config.toml
model = "image classifier"
dataset = "telescope images of galaxies (Galaxy Zoo DECaLS)"
train_examples = 22083
image_size = 32
crop_scale_min = 1
horizontal_flip = true
translate = 0.12
color_jitter = 0.1
targets = ["edge-on disk", "bar"]
num_classes = [2, 3]
arch = "vgg"
norm = "batchnorm"
activation = "gelu"
depths = [3, 6, 3]
kernel_size = 3
stem = "single"
widths = [64, 128, 256]
downsampling = "max"
loss = "cross_entropy"
head_dropout = 0.2
init = "trunc_normal_002"
optimizer = "soap"
beta2 = 0.95
lr = 0.0025
beta1 = 0.9
shampoo_beta = 0.95
eps = 1e-08
precondition_frequency = 10
max_precond_dim = 1024
merge_dims = true
one_sided = false
adamw_lr_other_params = 0.0022
grad_clip = 1.0
steps = 12900
batch_size = 256
epochs = 149.5
lr_schedule = "cosine"
final_lr_fraction = 0.05
warmup_steps = 640
weight_decay = 0.09
adamw_weight_decay_other_params = 0.01
Rows from block 2 of a small image classifier, named by matrix and row number. Each number is 128 + 32 x the weight over its row's rms, rounded and kept within 0 to 255. All counts start at 0. Numbers have three digits each.
After each channel's rows are labels from the 100 images, of 14848, where the channel reaches its highest value: "strongest on" is what is common among them. Only what is clearly more common there than usual is listed. The data: telescope images of galaxies (Galaxy Zoo DECaLS).
# conv: 3x3 conv (model.blocks.2.conv.weight, 64x64x3x3, each kernel summed), inputs 0-63

conv.3:147126138159068086089141110120126149127151115103078143108135090189149089164138166051089085126128103118162143140097140168124123189098104080137070136126164132070167158133103082149132133186087092
strongest on: shape: featured or disk; edge-on disk: no; spiral arms: yes

conv.30:116097115126211092066162114109146082099154114076130092130098130113112091160102123089172106088051083093097116149170115159162135132137201106109150061150167116100133137130126103146141113162105127
strongest on: edge-on disk: yes

conv.45:117084109152139116112153088151159187174185121087083107111112114138106204167083078148156123140143157101144185141138093111127130038175110135145147070126166109112117142091112114123096083151161124
strongest on: shape: featured or disk; edge-on disk: yes

conv.0:084155152106087160157172110163128127142107085118168145105114057119199120105118104088164130109089150093140157057128126172104132121143132136089110090047149046143136159155143161140149128131161152
strongest on: shape: featured or disk; edge-on disk: yes

conv.55:088164106147083123098118120113198144156065115124110086177130166163080122115072077153154122153088121143109091103191109123166180179146146117139122132091154154076119077139119079102169106125096119
strongest on: shape: featured or disk

conv.48:073120061100117176157100122119121142117149176111103121168247142129104141151133117167140130084097131108125132142076093126129058121123121117134111053133161090128127082130077137094109119107140168
strongest on: edge-on disk: yes

conv.31:138166136146166083160200131185151127129137113177163122148184148126129148136110126192104102217139146113120157140198126148100141110119112160156161078141160089099161142105137126124116159207112161
strongest on: shape: featured or disk; edge-on disk: no; bar: no

conv.1:125137158115105135102162103167092183095136182168040125123100147151133048139056123116081193135090120139135180128087092135137111104133107099131099120101110087130113133150130173184115111086155126
strongest on: shape: featured or disk; spiral arms: yes; edge-on disk: yes

conv.56:145163153103102139187156068054106091125126069123117175084136094101138181138119108069137148135154129098139094148110105151090155130108089171121055164138142132125124098070167111124121145139201116
strongest on: shape: featured or disk; edge-on disk: no; spiral arms: yes

conv.25:129134136105147122157118158133101059130096088158028129129133127154174102101125121051056140116128129088133153142161103064115085075132096125153130122119105111106102117084110117098134087173095180
strongest on: shape: featured or disk; edge-on disk: no; spiral arms: yes

conv.20:138104166106086116059119104096129052142113135126160125157101124082158120053173107103134079138104094141134143155099061162099142158172100155096100166137064113141071154145144097115100161097110115
strongest on: shape: featured or disk; edge-on disk: no; bar: no

conv.49:111144136144123178134055175139126128142114129159126133077105076135128103063158180102149124131174091136135124145174134076099129116139194145101109106158152128104099175086138054116105078180077151
strongest on: shape: featured or disk; edge-on disk: no; spiral arms: yes

conv.12:113126083146081102121101163094134116150136108131164103109168088175141117092116070141079173142141124145055093133164130096077107161117144103104100160139113044152123084118174084163167085088156138
strongest on: spiral arms: yes

conv.44:089085073111124108103124096090133170131138149106120152129167106071132166125131109127075112157133152136102104093065205128156117083172107133108145141113113152069140209100166154176077151138168110
strongest on: shape: featured or disk; edge-on disk: yes

conv.6:109090165068113158157157113165121163105093077103150126128076178141114131134120032107125128114158105125161131106148162122106070175121164152106056104102146077105143127089078078147139152116109158
strongest on: shape: featured or disk; edge-on disk: yes

conv.24:157101125144094141105185191140146164130084146090118148132146070127127153124115186134193180102153119098155065123092092163131149169147192110157172141111159142125125102093173173126141087066128124
strongest on: shape: featured or disk

conv.7:135099153153131057145139118162193108161139088212142115105108141181120175108102143157104153144097164114148143088074092139129065144145126154191108138120189125100117124144112170065134157125154157
strongest on: shape: featured or disk; edge-on disk: no; spiral arms: yes

conv.59:135131069097142108164090102138101110118155114156145084115124162092136183080075115129122138137130103089101130148115153099146128097163140108060158141130029133111126150157174094124081197122187085
strongest on: shape: featured or disk

conv.37:135150094088161152111195066074102106087108173116075087116173110188123172089168154140127115108129133140177179120085111104136133155149123169180170119144120118121111132073151113129101103175160080
strongest on: edge-on disk: no

conv.35:138135113154109106117093114067173162151104136099121071099127107156183147144137119156122111106167170138089111101112101086207117172119134232108157145188128125101116157094139140140174147094140080
strongest on: shape: featured or disk; edge-on disk: yes

conv.51:118101128180145189101074127100090112164128116112151149142095158195132178118155083164078127142115102134076115147184132126140166082123133097088091094098194090101087090152122092142137130070158116
strongest on: shape: featured or disk; edge-on disk: no; spiral arms: yes

conv.5:103081103046119174126147080130121184139126138146196087163065147087160053105093085151098123113141185118091157150101082182129091104115141136134116147149126115146099078112113107114106116132111121
strongest on: edge-on disk: yes

conv.21:126096153133124083115151078189120152119125119118158131104159140228129139110170160141117110126081164087095173131110166109118145092169144131070117147180196091107123183137113130176108122092118183
strongest on: shape: featured or disk; bar: no

conv.23:089135091170102117138134160082110161093160087198143132104148144110149124137128101079163173095080058125143093132112142081150120173155059160142152174151094113151134167091098128114165124073120178
strongest on: shape: featured or disk

conv.41:085098101082135092176108093093138081101113098112067108146169135176163084108155094138174119140125134122206089130099121122098093116120099103117136164130073059132143165120170107117111155193100159
strongest on: edge-on disk: yes

conv.22:130119169123075084103100071198078154098126111154109112065119131162086167081134119107146142123139075089137117122144113121233128138125139147069136116094133076116158106103148124181106117120140163
strongest on: edge-on disk: yes; roundness: cigar-shaped

conv.13:130141081043113128078169111137169131121087145155170113108122190112130128158106150151199114085118138124090149162171140092156117107125139079139131174063095142081171179089142149089141102161118138
strongest on: shape: featured or disk

conv.32:092134117155135152110145133122128164099139170131136168138166178141159115109098123181136107145251160121112089093115124144160189102144151173172108185153117122134087158208114113163134125158119119
strongest on: shape: featured or disk

conv.38:134136068119158111168132114210112091101135109098090127114187178156171135102072121187145135074101104118092062121141162138118112133170061135098112107128116160137201095126104167120108116134134110
strongest on: shape: featured or disk; edge-on disk: yes

conv.36:085133126083118150075113084102122185163120172120090141053116108138174029124115144122167122155169148126123118154158162147101176135106156081111099180153123098133177137107103084096092137101114124
strongest on: edge-on disk: yes

conv.43:156084194119097097130110117171159118201113106103088122120160143178157183111125141148208107112124135100097198129122145132128102171128159154119134164137175158084143095091122087183117118182154135
strongest on: shape: featured or disk; edge-on disk: no; spiral arms: yes

conv.47:103127138090132164134135113120111096059142159136123125113149145162121073196135133107145127063159142155144152043142093123129184047123165100133161114109113103097055146091127085127115070109129134
strongest on: edge-on disk: yes

conv.26:107102116103123121170099092082097154145068112162165154117147174177134084115137138070154076099098066083069147152119180100108121191105135130104113115149129139089093064150171105145085128122143115
strongest on: edge-on disk: yes

conv.46:113131156113150129153143092083098148137204114100182106098125130114131113079146089115159130117095121093117159148135131076100111169126186173111142065135085078094113186132104095149208136080113169
strongest on: edge-on disk: yes

conv.28:148110121146102120123168083145100186020147080113138122136123078123128058133140122093115129118088155114094100203092137106166167145095130165132162121121143107114101120145183120178085101131114176
strongest on: shape: featured or disk; edge-on disk: yes

conv.19:114103128080094191130131142107099193098166144144163179130098124094152138135214180086110150110131122143143139137111116107141128162107124104177064144158146127105136184144049084131116143137072169
strongest on: shape: featured or disk; edge-on disk: no; bulge size: small

conv.54:172146135108122111119108185128171182119108183148146137131123125109175110119140161100118096160097084136099134160161146142146113073147116167079129157183189055105158173101171194092120164090104143
strongest on: shape: featured or disk; edge-on disk: no; spiral arms: yes

conv.29:082089121122164138121182164135200113123148108205062152178140125147135116140200177183168135117090110074090077134086109106166106137151120117093141124150107089141131107098099119133135167107153133
strongest on: shape: featured or disk

conv.62:100170166158064109150089096084119105159121139125136148095129145127127064103052132146119131114092097102116089141050121072141130146132145086136133095147126166052121098115126087130141119056109177
strongest on: shape: featured or disk; edge-on disk: no; spiral arms: yes

conv.33:109081136171132110149065092142074133130154113151148121147069099096180106098088157111132159106111169093132173101110105142090114148085108155129150078156034059127077130114102095156127155150123123
strongest on: shape: featured or disk; edge-on disk: yes

conv.8:100148047096114142074098123148139132122149105152150073125155072141137110138120118174152112138230126151063098135142113122098103186099070112147111100085071113145148084121098139136144108097151111
strongest on: shape: featured or disk; edge-on disk: no; spiral arms: yes

conv.15:125064134110150090123070161088160160103128142086118148167097133124174167161124166129089105170094126148106181121066154170070163202104103174126104127137142150110143105148100157147094187139154151
strongest on: shape: featured or disk; spiral arms: yes

conv.27:128149143159143106143116103087086059139123183146125152153166125136127117084169109120152116097119106141189139138135123146136128124102176101129156065104187070089152100080118217165115078137120189
strongest on: shape: featured or disk; edge-on disk: no; spiral arms: yes

conv.16:099142092090107117156162108114206141155108113077142115115138133134069116130139092147152163000140140147162120072120146128118107082130119146126112078126135084093126115078117153145184120110139092
strongest on: shape: featured or disk; edge-on disk: yes

conv.42:105176140110123120118115143129127132136142119110053129056151056143127129104137132140175154117161147112089167105131094149198189115093142060121164125137128115133087131132088093153138070073084069
strongest on: shape: featured or disk; edge-on disk: yes

conv.58:094211102123096151166127176111136061055137140117098148087097138125157100149075120131152164088168119153122122119085164154072167124117078120098126141099113122136069111102142116160177151130073159
strongest on: shape: featured or disk; edge-on disk: no; spiral arms: yes

conv.14:109121128133087129096123099173134079132154152126164091066179104175084070111152155225143094077144112111086113096129143109156145165153159121152128084134136140146125135091094088080140165105082164
strongest on: shape: featured or disk

conv.2:123135095130107102150133133150159074128166117126064148143050125099080058201150093116131183127092132108145089174145127103136181136100155087110119136091147089076156092139096106135091170086128138
strongest on: shape: featured or disk; edge-on disk: no; spiral arms: yes

conv.17:079161072129133118134144167191124058174137175078154142185099147195144134131129110123112131143186055140139110113118172159150181140147178111136119087117152092099106138129102169098154126166127117
strongest on: shape: featured or disk; edge-on disk: no; spiral arms: yes

conv.39:070111137216111210117190108094081107104125157164155169129096094097197138152129162160119153145119113118089134126163159107149095169166110147131191111133187131155141124127148160149099113123128111
strongest on: shape: featured or disk; edge-on disk: yes

conv.63:190136107131128095175152115163175168194144066113109197101093129124132167172152100118127106159136095162117184150149138116154150142085143087146178154115123138109128110157122093153203065094130147
strongest on: shape: featured or disk; edge-on disk: no; spiral arms: yes