A small image classifier, trained from scratch: 2.41M parameters, batches of 256.
Rows from block 4 of a small image classifier, named by matrix and row number. Each number is 200 + 40 x the weight over its row's rms, rounded and kept within 0 to 999. All counts start at 0.
Before each channel's rows are labels from the 100 images, of 14848, where the channel reaches its highest value: "colour at peak" is the nearest of a few named colours to the mean colour under the peak. Only what is clearly more common there than usual is listed. The data: telescope images of galaxies (Galaxy Zoo DECaLS).
# conv: 3x3 conv (model.blocks.4.conv.weight, 128x128x3x3, each kernel summed), inputs 0-63

colour at peak: grey; brown
conv.31,155,241,229,195,224,229,186,215,152,153,199,204,215,233,173,119,181,288,209,169,202,217,231,217,188,185,209,132,195,142,187,230,167,215,188,147,234,224,192,134,231,138,202,166,186,212,102,151,145,229,219,144,213,201,156,267,239,266,163,159,207,132,257,225

colour at peak: grey
conv.95,256,213,226,293,235,179,189,179,193,142,122,216,215,175,266,148,236,318,175,221,244,223,189,196,177,195,213,280,151,117,158,182,166,185,192,214,190,303,218,117,211,221,228,242,169,218,186,225,175,192,214,127,124,200,207,259,227,175,201,239,187,194,184,187

colour at peak: brown
conv.55,155,218,261,171,101,267,117,275,167,196,159,217,150,201,211,217,202,205,199,172,206,255,180,162,205,215,200,190,194,178,212,198,123,157,269,202,195,187,124,193,147,201,169,132,192,164,167,209,180,194,193,209,241,143,154,131,181,220,188,224,204,184,265,128

colour at peak: grey
conv.16,161,194,146,140,230,209,244,210,161,225,251,217,210,208,213,196,162,196,214,193,211,217,206,191,144,219,180,203,135,208,293,175,168,187,156,204,162,196,181,172,186,214,238,163,237,176,176,197,192,190,118,249,224,160,186,144,145,199,234,190,209,143,143,168

colour at peak: brown
conv.75,240,224,192,214,108,231,232,186,146,198,216,171,182,224,204,164,175,116,223,126,238,208,188,242,167,273,204,163,177,155,235,241,215,242,211,241,139,227,169,194,148,188,224,175,176,247,164,181,287,113,155,214,126,199,190,226,212,244,159,127,199,184,197,250

colour at peak: grey
conv.96,159,250,197,278,183,175,203,212,186,167,200,199,177,160,287,292,178,215,181,183,156,161,164,176,205,237,176,153,205,216,186,214,177,204,263,217,118,177,248,214,146,208,203,179,150,150,141,309,159,213,133,207,125,149,258,128,156,231,176,202,259,223,211,221

colour at peak: grey
conv.101,207,146,206,246,207,196,160,180,202,200,185,122,246,249,165,123,184,209,217,202,172,163,265,174,201,145,223,199,200,304,169,272,173,265,195,136,147,207,144,192,229,200,211,187,192,234,224,167,198,184,102,221,163,114,180,207,253,149,191,201,138,197,133,205

colour at peak: grey; brown
conv.76,173,243,185,210,209,128,182,182,88,234,271,193,247,173,220,199,185,273,127,185,178,196,150,130,174,160,220,197,215,180,134,239,214,227,245,165,141,259,198,195,213,191,228,208,184,175,161,254,210,155,134,221,145,114,243,113,202,103,184,158,179,163,245,184

colour at peak: grey
conv.39,213,203,193,174,243,150,165,159,172,182,214,164,237,139,205,245,285,249,222,252,156,207,232,145,226,136,139,197,214,237,163,219,200,216,178,216,194,204,185,138,174,133,236,142,225,222,189,171,207,249,225,203,171,210,182,194,218,242,222,238,167,196,232,192

colour at peak: grey
conv.94,168,134,203,260,173,179,170,126,206,181,216,213,191,231,183,249,160,166,198,171,257,222,173,164,177,178,223,158,185,218,159,206,196,227,201,210,178,257,182,156,167,198,276,131,206,163,212,218,175,211,128,131,193,179,267,228,149,205,197,190,75,198,269,175

colour at peak: grey; brown
conv.92,152,227,206,241,227,276,287,235,224,209,151,187,227,209,168,210,243,251,208,192,188,193,227,256,170,238,206,216,234,176,162,189,177,233,251,191,267,201,269,167,151,148,176,221,182,224,184,283,284,182,161,255,191,185,229,253,217,252,253,221,162,167,192,268

colour at peak: grey; brown
conv.86,204,278,176,229,168,165,196,279,143,264,190,101,175,218,255,197,153,186,221,194,171,214,157,242,217,156,161,279,194,188,203,282,202,203,201,169,193,140,226,177,301,91,148,247,179,185,268,202,240,208,244,200,230,196,219,253,174,213,225,185,243,210,251,190

colour at peak: grey; brown
conv.88,180,183,163,226,224,159,243,224,207,177,149,229,178,184,190,135,254,126,209,202,251,249,110,186,186,224,218,264,126,216,180,151,103,211,247,179,129,164,179,196,218,131,221,255,239,195,169,205,241,152,182,234,127,216,209,236,163,256,223,174,146,134,185,162

colour at peak: grey; brown
conv.26,189,245,257,200,212,270,168,252,281,232,186,191,256,230,175,154,207,200,203,218,237,125,199,203,176,136,182,213,201,252,228,168,193,218,214,242,236,253,222,154,202,333,158,234,202,210,244,156,153,263,206,249,205,207,165,175,213,217,193,157,98,283,257,183

colour at peak: grey
conv.13,138,204,187,123,224,165,173,147,168,229,171,155,245,202,193,218,198,191,196,275,264,201,206,215,212,159,223,170,227,202,217,221,192,108,206,236,193,205,203,239,294,187,185,199,166,166,185,228,176,182,251,193,213,142,212,163,159,208,200,267,223,221,218,101

colour at peak: brown; grey
conv.50,206,196,151,120,188,180,213,183,198,189,242,184,159,181,182,144,243,166,227,173,159,220,175,202,209,147,148,269,223,270,101,191,227,218,246,136,201,210,226,186,161,185,207,273,228,222,121,211,244,180,238,241,199,202,191,125,278,193,154,240,222,188,194,106

colour at peak: grey
conv.71,150,215,218,168,193,176,165,210,134,168,170,223,199,140,207,205,221,285,222,220,147,196,172,167,158,244,143,200,169,173,176,206,158,171,215,255,110,328,156,168,198,267,193,217,160,217,189,181,228,299,170,179,203,237,183,193,240,220,234,192,148,207,197,216

colour at peak: brown
conv.29,186,149,202,203,219,181,168,208,169,183,134,204,150,190,176,123,172,246,166,213,184,209,247,146,188,213,161,167,185,245,169,178,154,175,206,250,227,126,236,265,157,301,221,216,202,207,163,184,189,169,220,156,168,237,198,315,199,182,268,163,155,187,233,267

colour at peak: grey; brown
conv.53,179,190,240,221,265,168,175,149,177,182,131,230,242,215,163,211,195,290,230,191,233,156,241,219,101,157,223,172,188,205,124,216,142,220,169,232,209,199,140,193,173,220,211,189,164,265,192,197,166,291,220,222,143,154,274,200,221,220,155,169,194,234,246,193

colour at peak: grey; brown
conv.65,151,217,150,180,265,177,206,235,302,163,232,179,221,161,161,208,246,177,201,138,143,239,157,173,257,192,201,125,207,224,187,261,138,163,169,176,128,240,194,117,235,233,173,138,198,214,188,189,219,203,252,185,193,181,172,211,193,217,254,145,148,222,242,201

colour at peak: grey
conv.119,180,214,166,154,196,169,177,142,191,142,292,142,208,243,222,180,210,176,212,192,190,208,286,228,208,128,195,196,200,242,210,178,194,161,179,198,218,194,249,140,174,97,196,157,175,163,228,179,223,210,165,130,195,82,225,173,195,213,253,210,237,180,217,247

colour at peak: grey
conv.33,177,219,210,146,202,207,210,175,149,162,190,194,198,258,194,223,286,180,262,282,138,204,159,191,214,184,196,182,182,220,236,172,178,224,177,214,223,222,178,196,184,147,234,261,277,239,190,101,178,209,191,240,151,213,122,170,221,279,217,157,179,223,184,211

colour at peak: brown
conv.85,190,158,159,226,190,194,262,150,245,167,220,257,225,185,209,184,178,203,251,260,171,200,214,225,159,216,204,216,255,204,209,229,192,219,212,211,120,147,236,157,123,178,212,140,283,218,200,295,235,206,87,193,108,173,205,93,198,211,158,176,167,245,182,147

colour at peak: grey; brown
conv.61,172,187,180,191,233,187,169,161,239,213,180,226,179,156,176,177,180,185,188,189,160,256,256,211,194,144,151,208,156,177,275,203,183,193,206,209,188,182,209,157,167,175,199,266,164,228,162,229,244,138,311,204,120,169,129,282,151,101,176,220,208,228,219,309

colour at peak: brown; grey
conv.21,162,283,178,177,207,191,201,228,177,152,208,187,235,262,221,196,221,170,259,161,266,158,281,145,187,134,191,223,242,223,180,159,250,112,212,172,115,293,185,210,152,178,144,230,165,149,179,172,254,173,191,167,193,172,244,321,179,185,121,186,203,235,187,122

colour at peak: grey; brown
conv.118,181,207,168,156,156,212,162,242,211,208,231,134,221,188,178,161,249,213,254,238,209,175,211,143,157,207,271,171,202,226,191,176,208,289,186,231,241,204,174,153,187,209,190,128,212,239,160,174,173,245,81,187,188,163,142,207,204,165,205,130,122,170,183,198

colour at peak: grey; brown
conv.41,263,236,223,177,217,181,173,223,255,178,166,275,176,207,204,194,181,181,278,208,236,179,170,207,133,156,171,197,173,155,226,222,123,238,204,156,168,168,125,138,206,181,158,145,198,212,207,172,227,267,186,225,117,275,179,182,221,259,170,155,240,194,208,162

colour at peak: grey; brown
conv.40,208,301,227,169,242,258,97,243,168,199,186,243,167,193,169,224,213,214,204,175,203,183,224,265,154,229,205,188,209,190,194,142,152,247,164,204,241,193,173,254,186,200,237,131,223,215,137,233,258,208,208,203,211,255,149,153,209,185,166,217,210,153,173,187

colour at peak: grey; brown
conv.84,199,131,232,254,147,227,272,176,184,221,100,188,208,119,243,232,231,222,215,145,217,139,190,233,239,153,208,274,247,258,253,211,145,173,241,220,227,150,169,145,151,233,173,219,151,243,243,262,313,253,188,187,161,116,185,240,236,161,256,216,166,173,229,298

colour at peak: grey; brown
conv.97,189,213,157,229,261,189,219,250,236,216,240,159,267,165,204,218,153,235,272,118,198,167,173,243,226,151,191,196,165,171,193,200,117,244,251,202,134,208,215,186,206,244,265,248,185,172,232,209,187,162,223,231,246,157,150,232,182,107,203,189,237,192,208,190

colour at peak: grey; brown
conv.32,220,168,217,167,187,208,218,173,203,256,204,154,204,161,189,139,178,226,250,230,221,198,233,200,197,249,150,229,147,261,206,219,229,252,151,263,202,127,236,177,180,113,169,205,222,159,247,219,216,242,193,164,234,176,203,211,192,155,138,166,249,173,189,181

colour at peak: grey; brown
conv.7,123,174,209,203,190,106,129,144,157,259,214,298,224,168,155,204,151,198,279,171,159,237,173,201,197,170,216,216,216,176,245,162,201,206,167,230,258,202,149,171,186,166,193,235,197,193,197,193,206,160,223,195,176,184,207,211,155,224,145,146,127,161,166,175

colour at peak: grey; brown
conv.82,185,179,132,120,166,208,127,292,208,201,210,222,174,234,236,209,152,180,206,135,165,158,139,154,168,175,184,176,247,230,159,132,249,171,143,205,215,242,203,189,182,170,202,153,204,86,185,220,241,159,172,174,219,249,115,157,224,219,151,166,236,112,190,200

colour at peak: grey
conv.48,233,203,190,158,164,185,218,147,179,197,224,292,208,150,187,182,134,140,234,209,255,187,124,258,184,147,202,127,217,233,199,193,137,187,213,219,208,245,243,122,147,150,225,181,199,258,248,158,256,200,268,179,197,78,118,162,242,192,162,288,137,214,201,238

colour at peak: brown
conv.74,167,144,226,209,177,212,284,237,236,165,184,214,207,242,239,194,188,128,122,184,207,192,206,205,147,219,230,172,204,239,211,228,182,227,205,181,191,143,263,182,201,187,141,169,147,209,218,129,187,209,181,229,206,242,217,223,169,242,180,108,210,166,206,224

colour at peak: brown
conv.20,194,275,228,179,171,228,174,221,296,206,164,256,235,195,256,185,237,173,167,145,164,161,180,190,234,154,194,179,215,245,219,204,183,220,206,231,237,179,140,192,166,180,282,170,167,170,206,244,199,182,156,263,182,171,231,163,195,134,183,248,229,183,175,180

colour at peak: brown; grey
conv.125,132,232,228,200,202,168,222,311,225,223,251,226,167,186,161,210,147,182,197,151,277,243,178,309,237,216,190,181,176,262,171,148,230,185,172,162,145,195,189,184,259,190,223,194,240,217,240,203,241,219,153,185,184,222,184,152,211,290,212,192,182,214,221,126

colour at peak: grey; brown
conv.58,199,207,162,177,239,115,149,184,231,200,198,242,193,228,111,118,186,234,101,195,213,198,223,216,163,172,212,200,229,200,164,199,208,212,167,149,167,216,286,180,185,169,197,153,190,225,243,218,149,201,156,262,166,229,151,143,224,177,135,226,264,101,206,203