A small image classifier, trained from scratch: arch vgg.
Rows from block 7 of a small image classifier, named by matrix and row number. Each number is 50 + 10 x the weight over its row's rms, rounded and kept within 0 to 99. All counts start at 0. After the name is the row's rms in percent of the matrix's.
After each channel's rows are labels from the 100 images, of 14848, where the channel reaches its highest value: "responds to" is what is common among them. Only what is clearly more common there than usual is listed. The data: telescope images of galaxies (Galaxy Zoo DECaLS).
# conv: 3x3 conv (model.blocks.7.conv.weight, 128x128x3x3, each kernel summed), inputs 0-127

conv.105 084:47 41 39 36 18 55 64 45 37 67 42 40 35 64 54 32 45 52 47 51 49 54 32 58 39 45 53 61 48 45 47 45 52 61 49 42 44 45 45 60 48 51 51 52 37 53 52 53 49 29 45 54 67 41 58 39 28 51 59 48 71 43 50 33 43 30 69 42 36 48 55 48 54 39 39 34 41 33 51 51 46 43 62 41 57 54 41 67 47 47 34 72 45 44 58 38 48 48 52 63 72 50 55 50 40 30 43 62 47 63 49 46 49 50 41 42 43 57 48 41 54 58 58 51 51 58 54 59
responds to: shape: featured or disk; edge-on disk: no; spiral arms: yes

conv.118 114:40 41 72 47 61 51 36 60 42 47 52 41 50 23 69 49 37 46 47 45 52 52 73 58 37 38 60 42 51 46 43 37 50 48 60 47 52 39 42 36 50 47 47 57 63 48 52 53 43 47 55 41 43 50 41 41 48 63 45 57 39 40 56 37 54 45 31 64 38 47 35 46 54 57 41 64 63 39 51 55 38 78 59 49 47 58 53 49 62 56 58 61 47 40 42 52 44 46 58 67 47 48 49 70 53 31 20 49 52 65 49 40 49 59 67 47 60 54 71 58 61 53 45 42 44 40 42 51
responds to: edge-on disk: yes

conv.61 104:41 40 47 39 60 36 54 38 53 60 49 54 48 54 50 34 52 70 48 56 56 44 45 53 29 40 47 34 50 29 41 53 65 71 43 41 38 74 41 46 61 44 41 35 45 54 35 54 43 45 44 48 35 35 47 46 39 66 54 60 60 55 55 42 63 39 49 56 55 53 59 33 53 61 46 31 56 42 40 46 68 43 46 44 62 44 53 49 37 52 76 57 60 39 31 43 46 39 56 42 47 31 47 35 59 45 51 48 47 59 38 58 53 54 51 39 61 51 45 54 36 44 42 59 61 67 59 47
responds to: shape: featured or disk; edge-on disk: no; bar: strong

conv.11 095:48 52 50 68 56 71 44 46 50 38 44 50 41 51 43 58 55 59 31 53 31 45 35 49 39 45 56 43 36 60 42 61 46 51 67 37 64 73 55 38 42 35 62 56 29 47 40 32 39 42 38 60 65 43 43 60 56 57 45 37 52 51 52 70 44 47 35 40 41 42 52 41 57 54 39 51 51 56 53 48 47 30 68 30 59 57 47 58 50 39 61 54 46 49 56 50 57 39 48 38 33 61 41 60 66 41 44 53 58 63 40 68 51 70 40 53 37 58 46 47 54 46 41 39 53 48 59 50
responds to: shape: featured or disk; edge-on disk: no; spiral arms: yes

conv.20 100:46 37 44 53 42 28 45 45 65 53 35 43 47 48 39 45 59 55 53 40 53 51 68 48 37 35 57 70 66 32 45 32 49 45 41 44 43 33 47 58 49 32 56 42 49 41 52 33 51 58 71 51 53 54 50 68 33 56 34 70 33 50 55 37 56 45 45 54 44 28 70 47 57 38 46 60 67 48 30 49 36 38 58 45 46 58 52 54 54 54 44 40 43 78 60 42 50 54 40 58 51 51 47 67 57 47 54 44 52 46 42 47 54 44 57 51 47 34 54 49 61 54 55 50 53 38 35 50
responds to: edge-on disk: yes; roundness: cigar-shaped

conv.56 100:55 55 55 41 58 40 45 62 48 62 45 31 48 34 31 50 41 73 51 48 55 48 48 51 66 48 35 51 53 60 59 45 46 47 45 50 45 64 52 47 48 62 43 56 47 45 56 66 57 45 39 29 41 55 32 63 44 47 59 54 53 49 43 44 65 48 53 52 58 70 70 33 45 66 53 40 48 78 43 48 52 58 55 52 66 56 54 33 53 27 48 72 53 52 46 56 35 45 35 60 60 58 41 37 64 45 31 49 44 57 41 58 47 56 65 34 50 30 52 49 47 47 48 48 48 50 32 43
responds to: shape: featured or disk; edge-on disk: yes