python train.py --model="image classifier" --dataset="telescope images of galaxies (Galaxy Zoo DECaLS)" --crop_scale_min=1 --translate=0.12 --lr=0.0025 --grad_clip=1.0 --weight_decay=0.09
Rows from block 3 of a small image classifier, named by matrix and row number. Each number is 128 + 24 x the weight over its row's rms, rounded and kept within 0 to 255. All counts start at 0. After the name is the row's rms in percent of the matrix's.
After each channel's rows are labels from the 100 images, of 14848, where the channel reaches its highest value: "strongest on" is what is common among them. Only what is clearly more common there than usual is listed. The data: telescope images of galaxies (Galaxy Zoo DECaLS).
# conv: 3x3 conv (model.blocks.3.conv.weight, 128x64x3x3, each kernel summed), inputs 0-63

conv.85 114 [ 94 157 165 110 108 102  97 116 107 151 131 131 114  93 137 122 157 100 103 136 154 141 118 154  89 114 119 137 103 106 120  74 142 138 144 192  96 107 141 120 128 115 150 171 132 122 161 119 115  91 155 135 114 115 107 117 100 115 136 131 114 161  98 173]
strongest on: shape: featured or disk; edge-on disk: yes

conv.16 128 [120 159  85 154 149 121 112 133 144 156 139 131 123 163 197 119 150  65 175 113  92 155 140 115 114 123 116 127 111 109 126 132 103 123 141 122 163  99 115 120 143 138 167 132 168 119 146 143 122 111 149 118 121 150 120 133 145 139 101 131 145 107  68 157]
strongest on: shape: featured or disk

conv.89 114 [116 110 128 124 103 117 102 124 127 143 175 102 112  93 192 123 125 142 137  89 106 165  77  83 158 143 128 117 101 109 129 129 137 151 109 145 144 152 163  99  86 109 132 144 151 110 162  77 144 127 104  95 143 128 142 119 115 148 132 119 122 122 164 123]
strongest on: shape: featured or disk

conv.41 111 [131  99 145  88 152 152 110 136 124 102 115  83 115  66 128 128 157 117 126 105 175 139 100 153  91 104 132 147 148 149 143 133 138 152  89 140  77 120  90 168 130 116 126 130 123 100 121 137 154 151 103 148 160 114 126 122  86 111 154 115 142 104 101 121]
strongest on: shape: featured or disk; edge-on disk: no; spiral arms: yes

conv.78 104 [112 149 132 118 103 153 130  83 149 143 127 152 105 143 127 148 119 133 110 124 106 123 123 117  94 141 169 124 125 136 105 154 182 117 134 107 113 161 122 113  77 154 152 114 115 131 102 148 129 131 174 192 144 118  64 148 108 127 144 171 110 124 147 105]
strongest on: spiral arms: yes

conv.49 115 [130 132 141 104 124 142 109 137 109 126 106 128 111 157 140  85 107 144 108 119 158 152 114 125 150 176 140 101 135  85  74  95 112 117 142 137 138 122 152 121 106 186 138 161 114 140 127 166 147 141 112 118 109 126 102 109 162 133  99 108 195 109 108 160]
strongest on: shape: featured or disk; edge-on disk: yes

conv.56 087 [141 107 114 155 109 145 169 143 113 162 149  98 109 165 121  76 120 104  93 121  84 107 138 106 143 140 135  95  99 105  98 130 123 134 123  94 111  97  75 103 113 153 127 134 102  88 158 144 142  89 123 110  86 115 158 141 135 157 148 120 136 136 123 135]
strongest on: shape: featured or disk; edge-on disk: yes

conv.27 099 [142 124  77 120 115 129 133  94 156  98 105 132  95 104 124 100 129  93 146 107 100 127 154 159 143 121 103 131 148 117 111 128 137 141 132 104 120 185 121 110 111 116 151 104 125 132 117 114 138 186  88 136 174 125 164 124 129 134  79 103 182 146 119 150]
strongest on: shape: featured or disk; edge-on disk: yes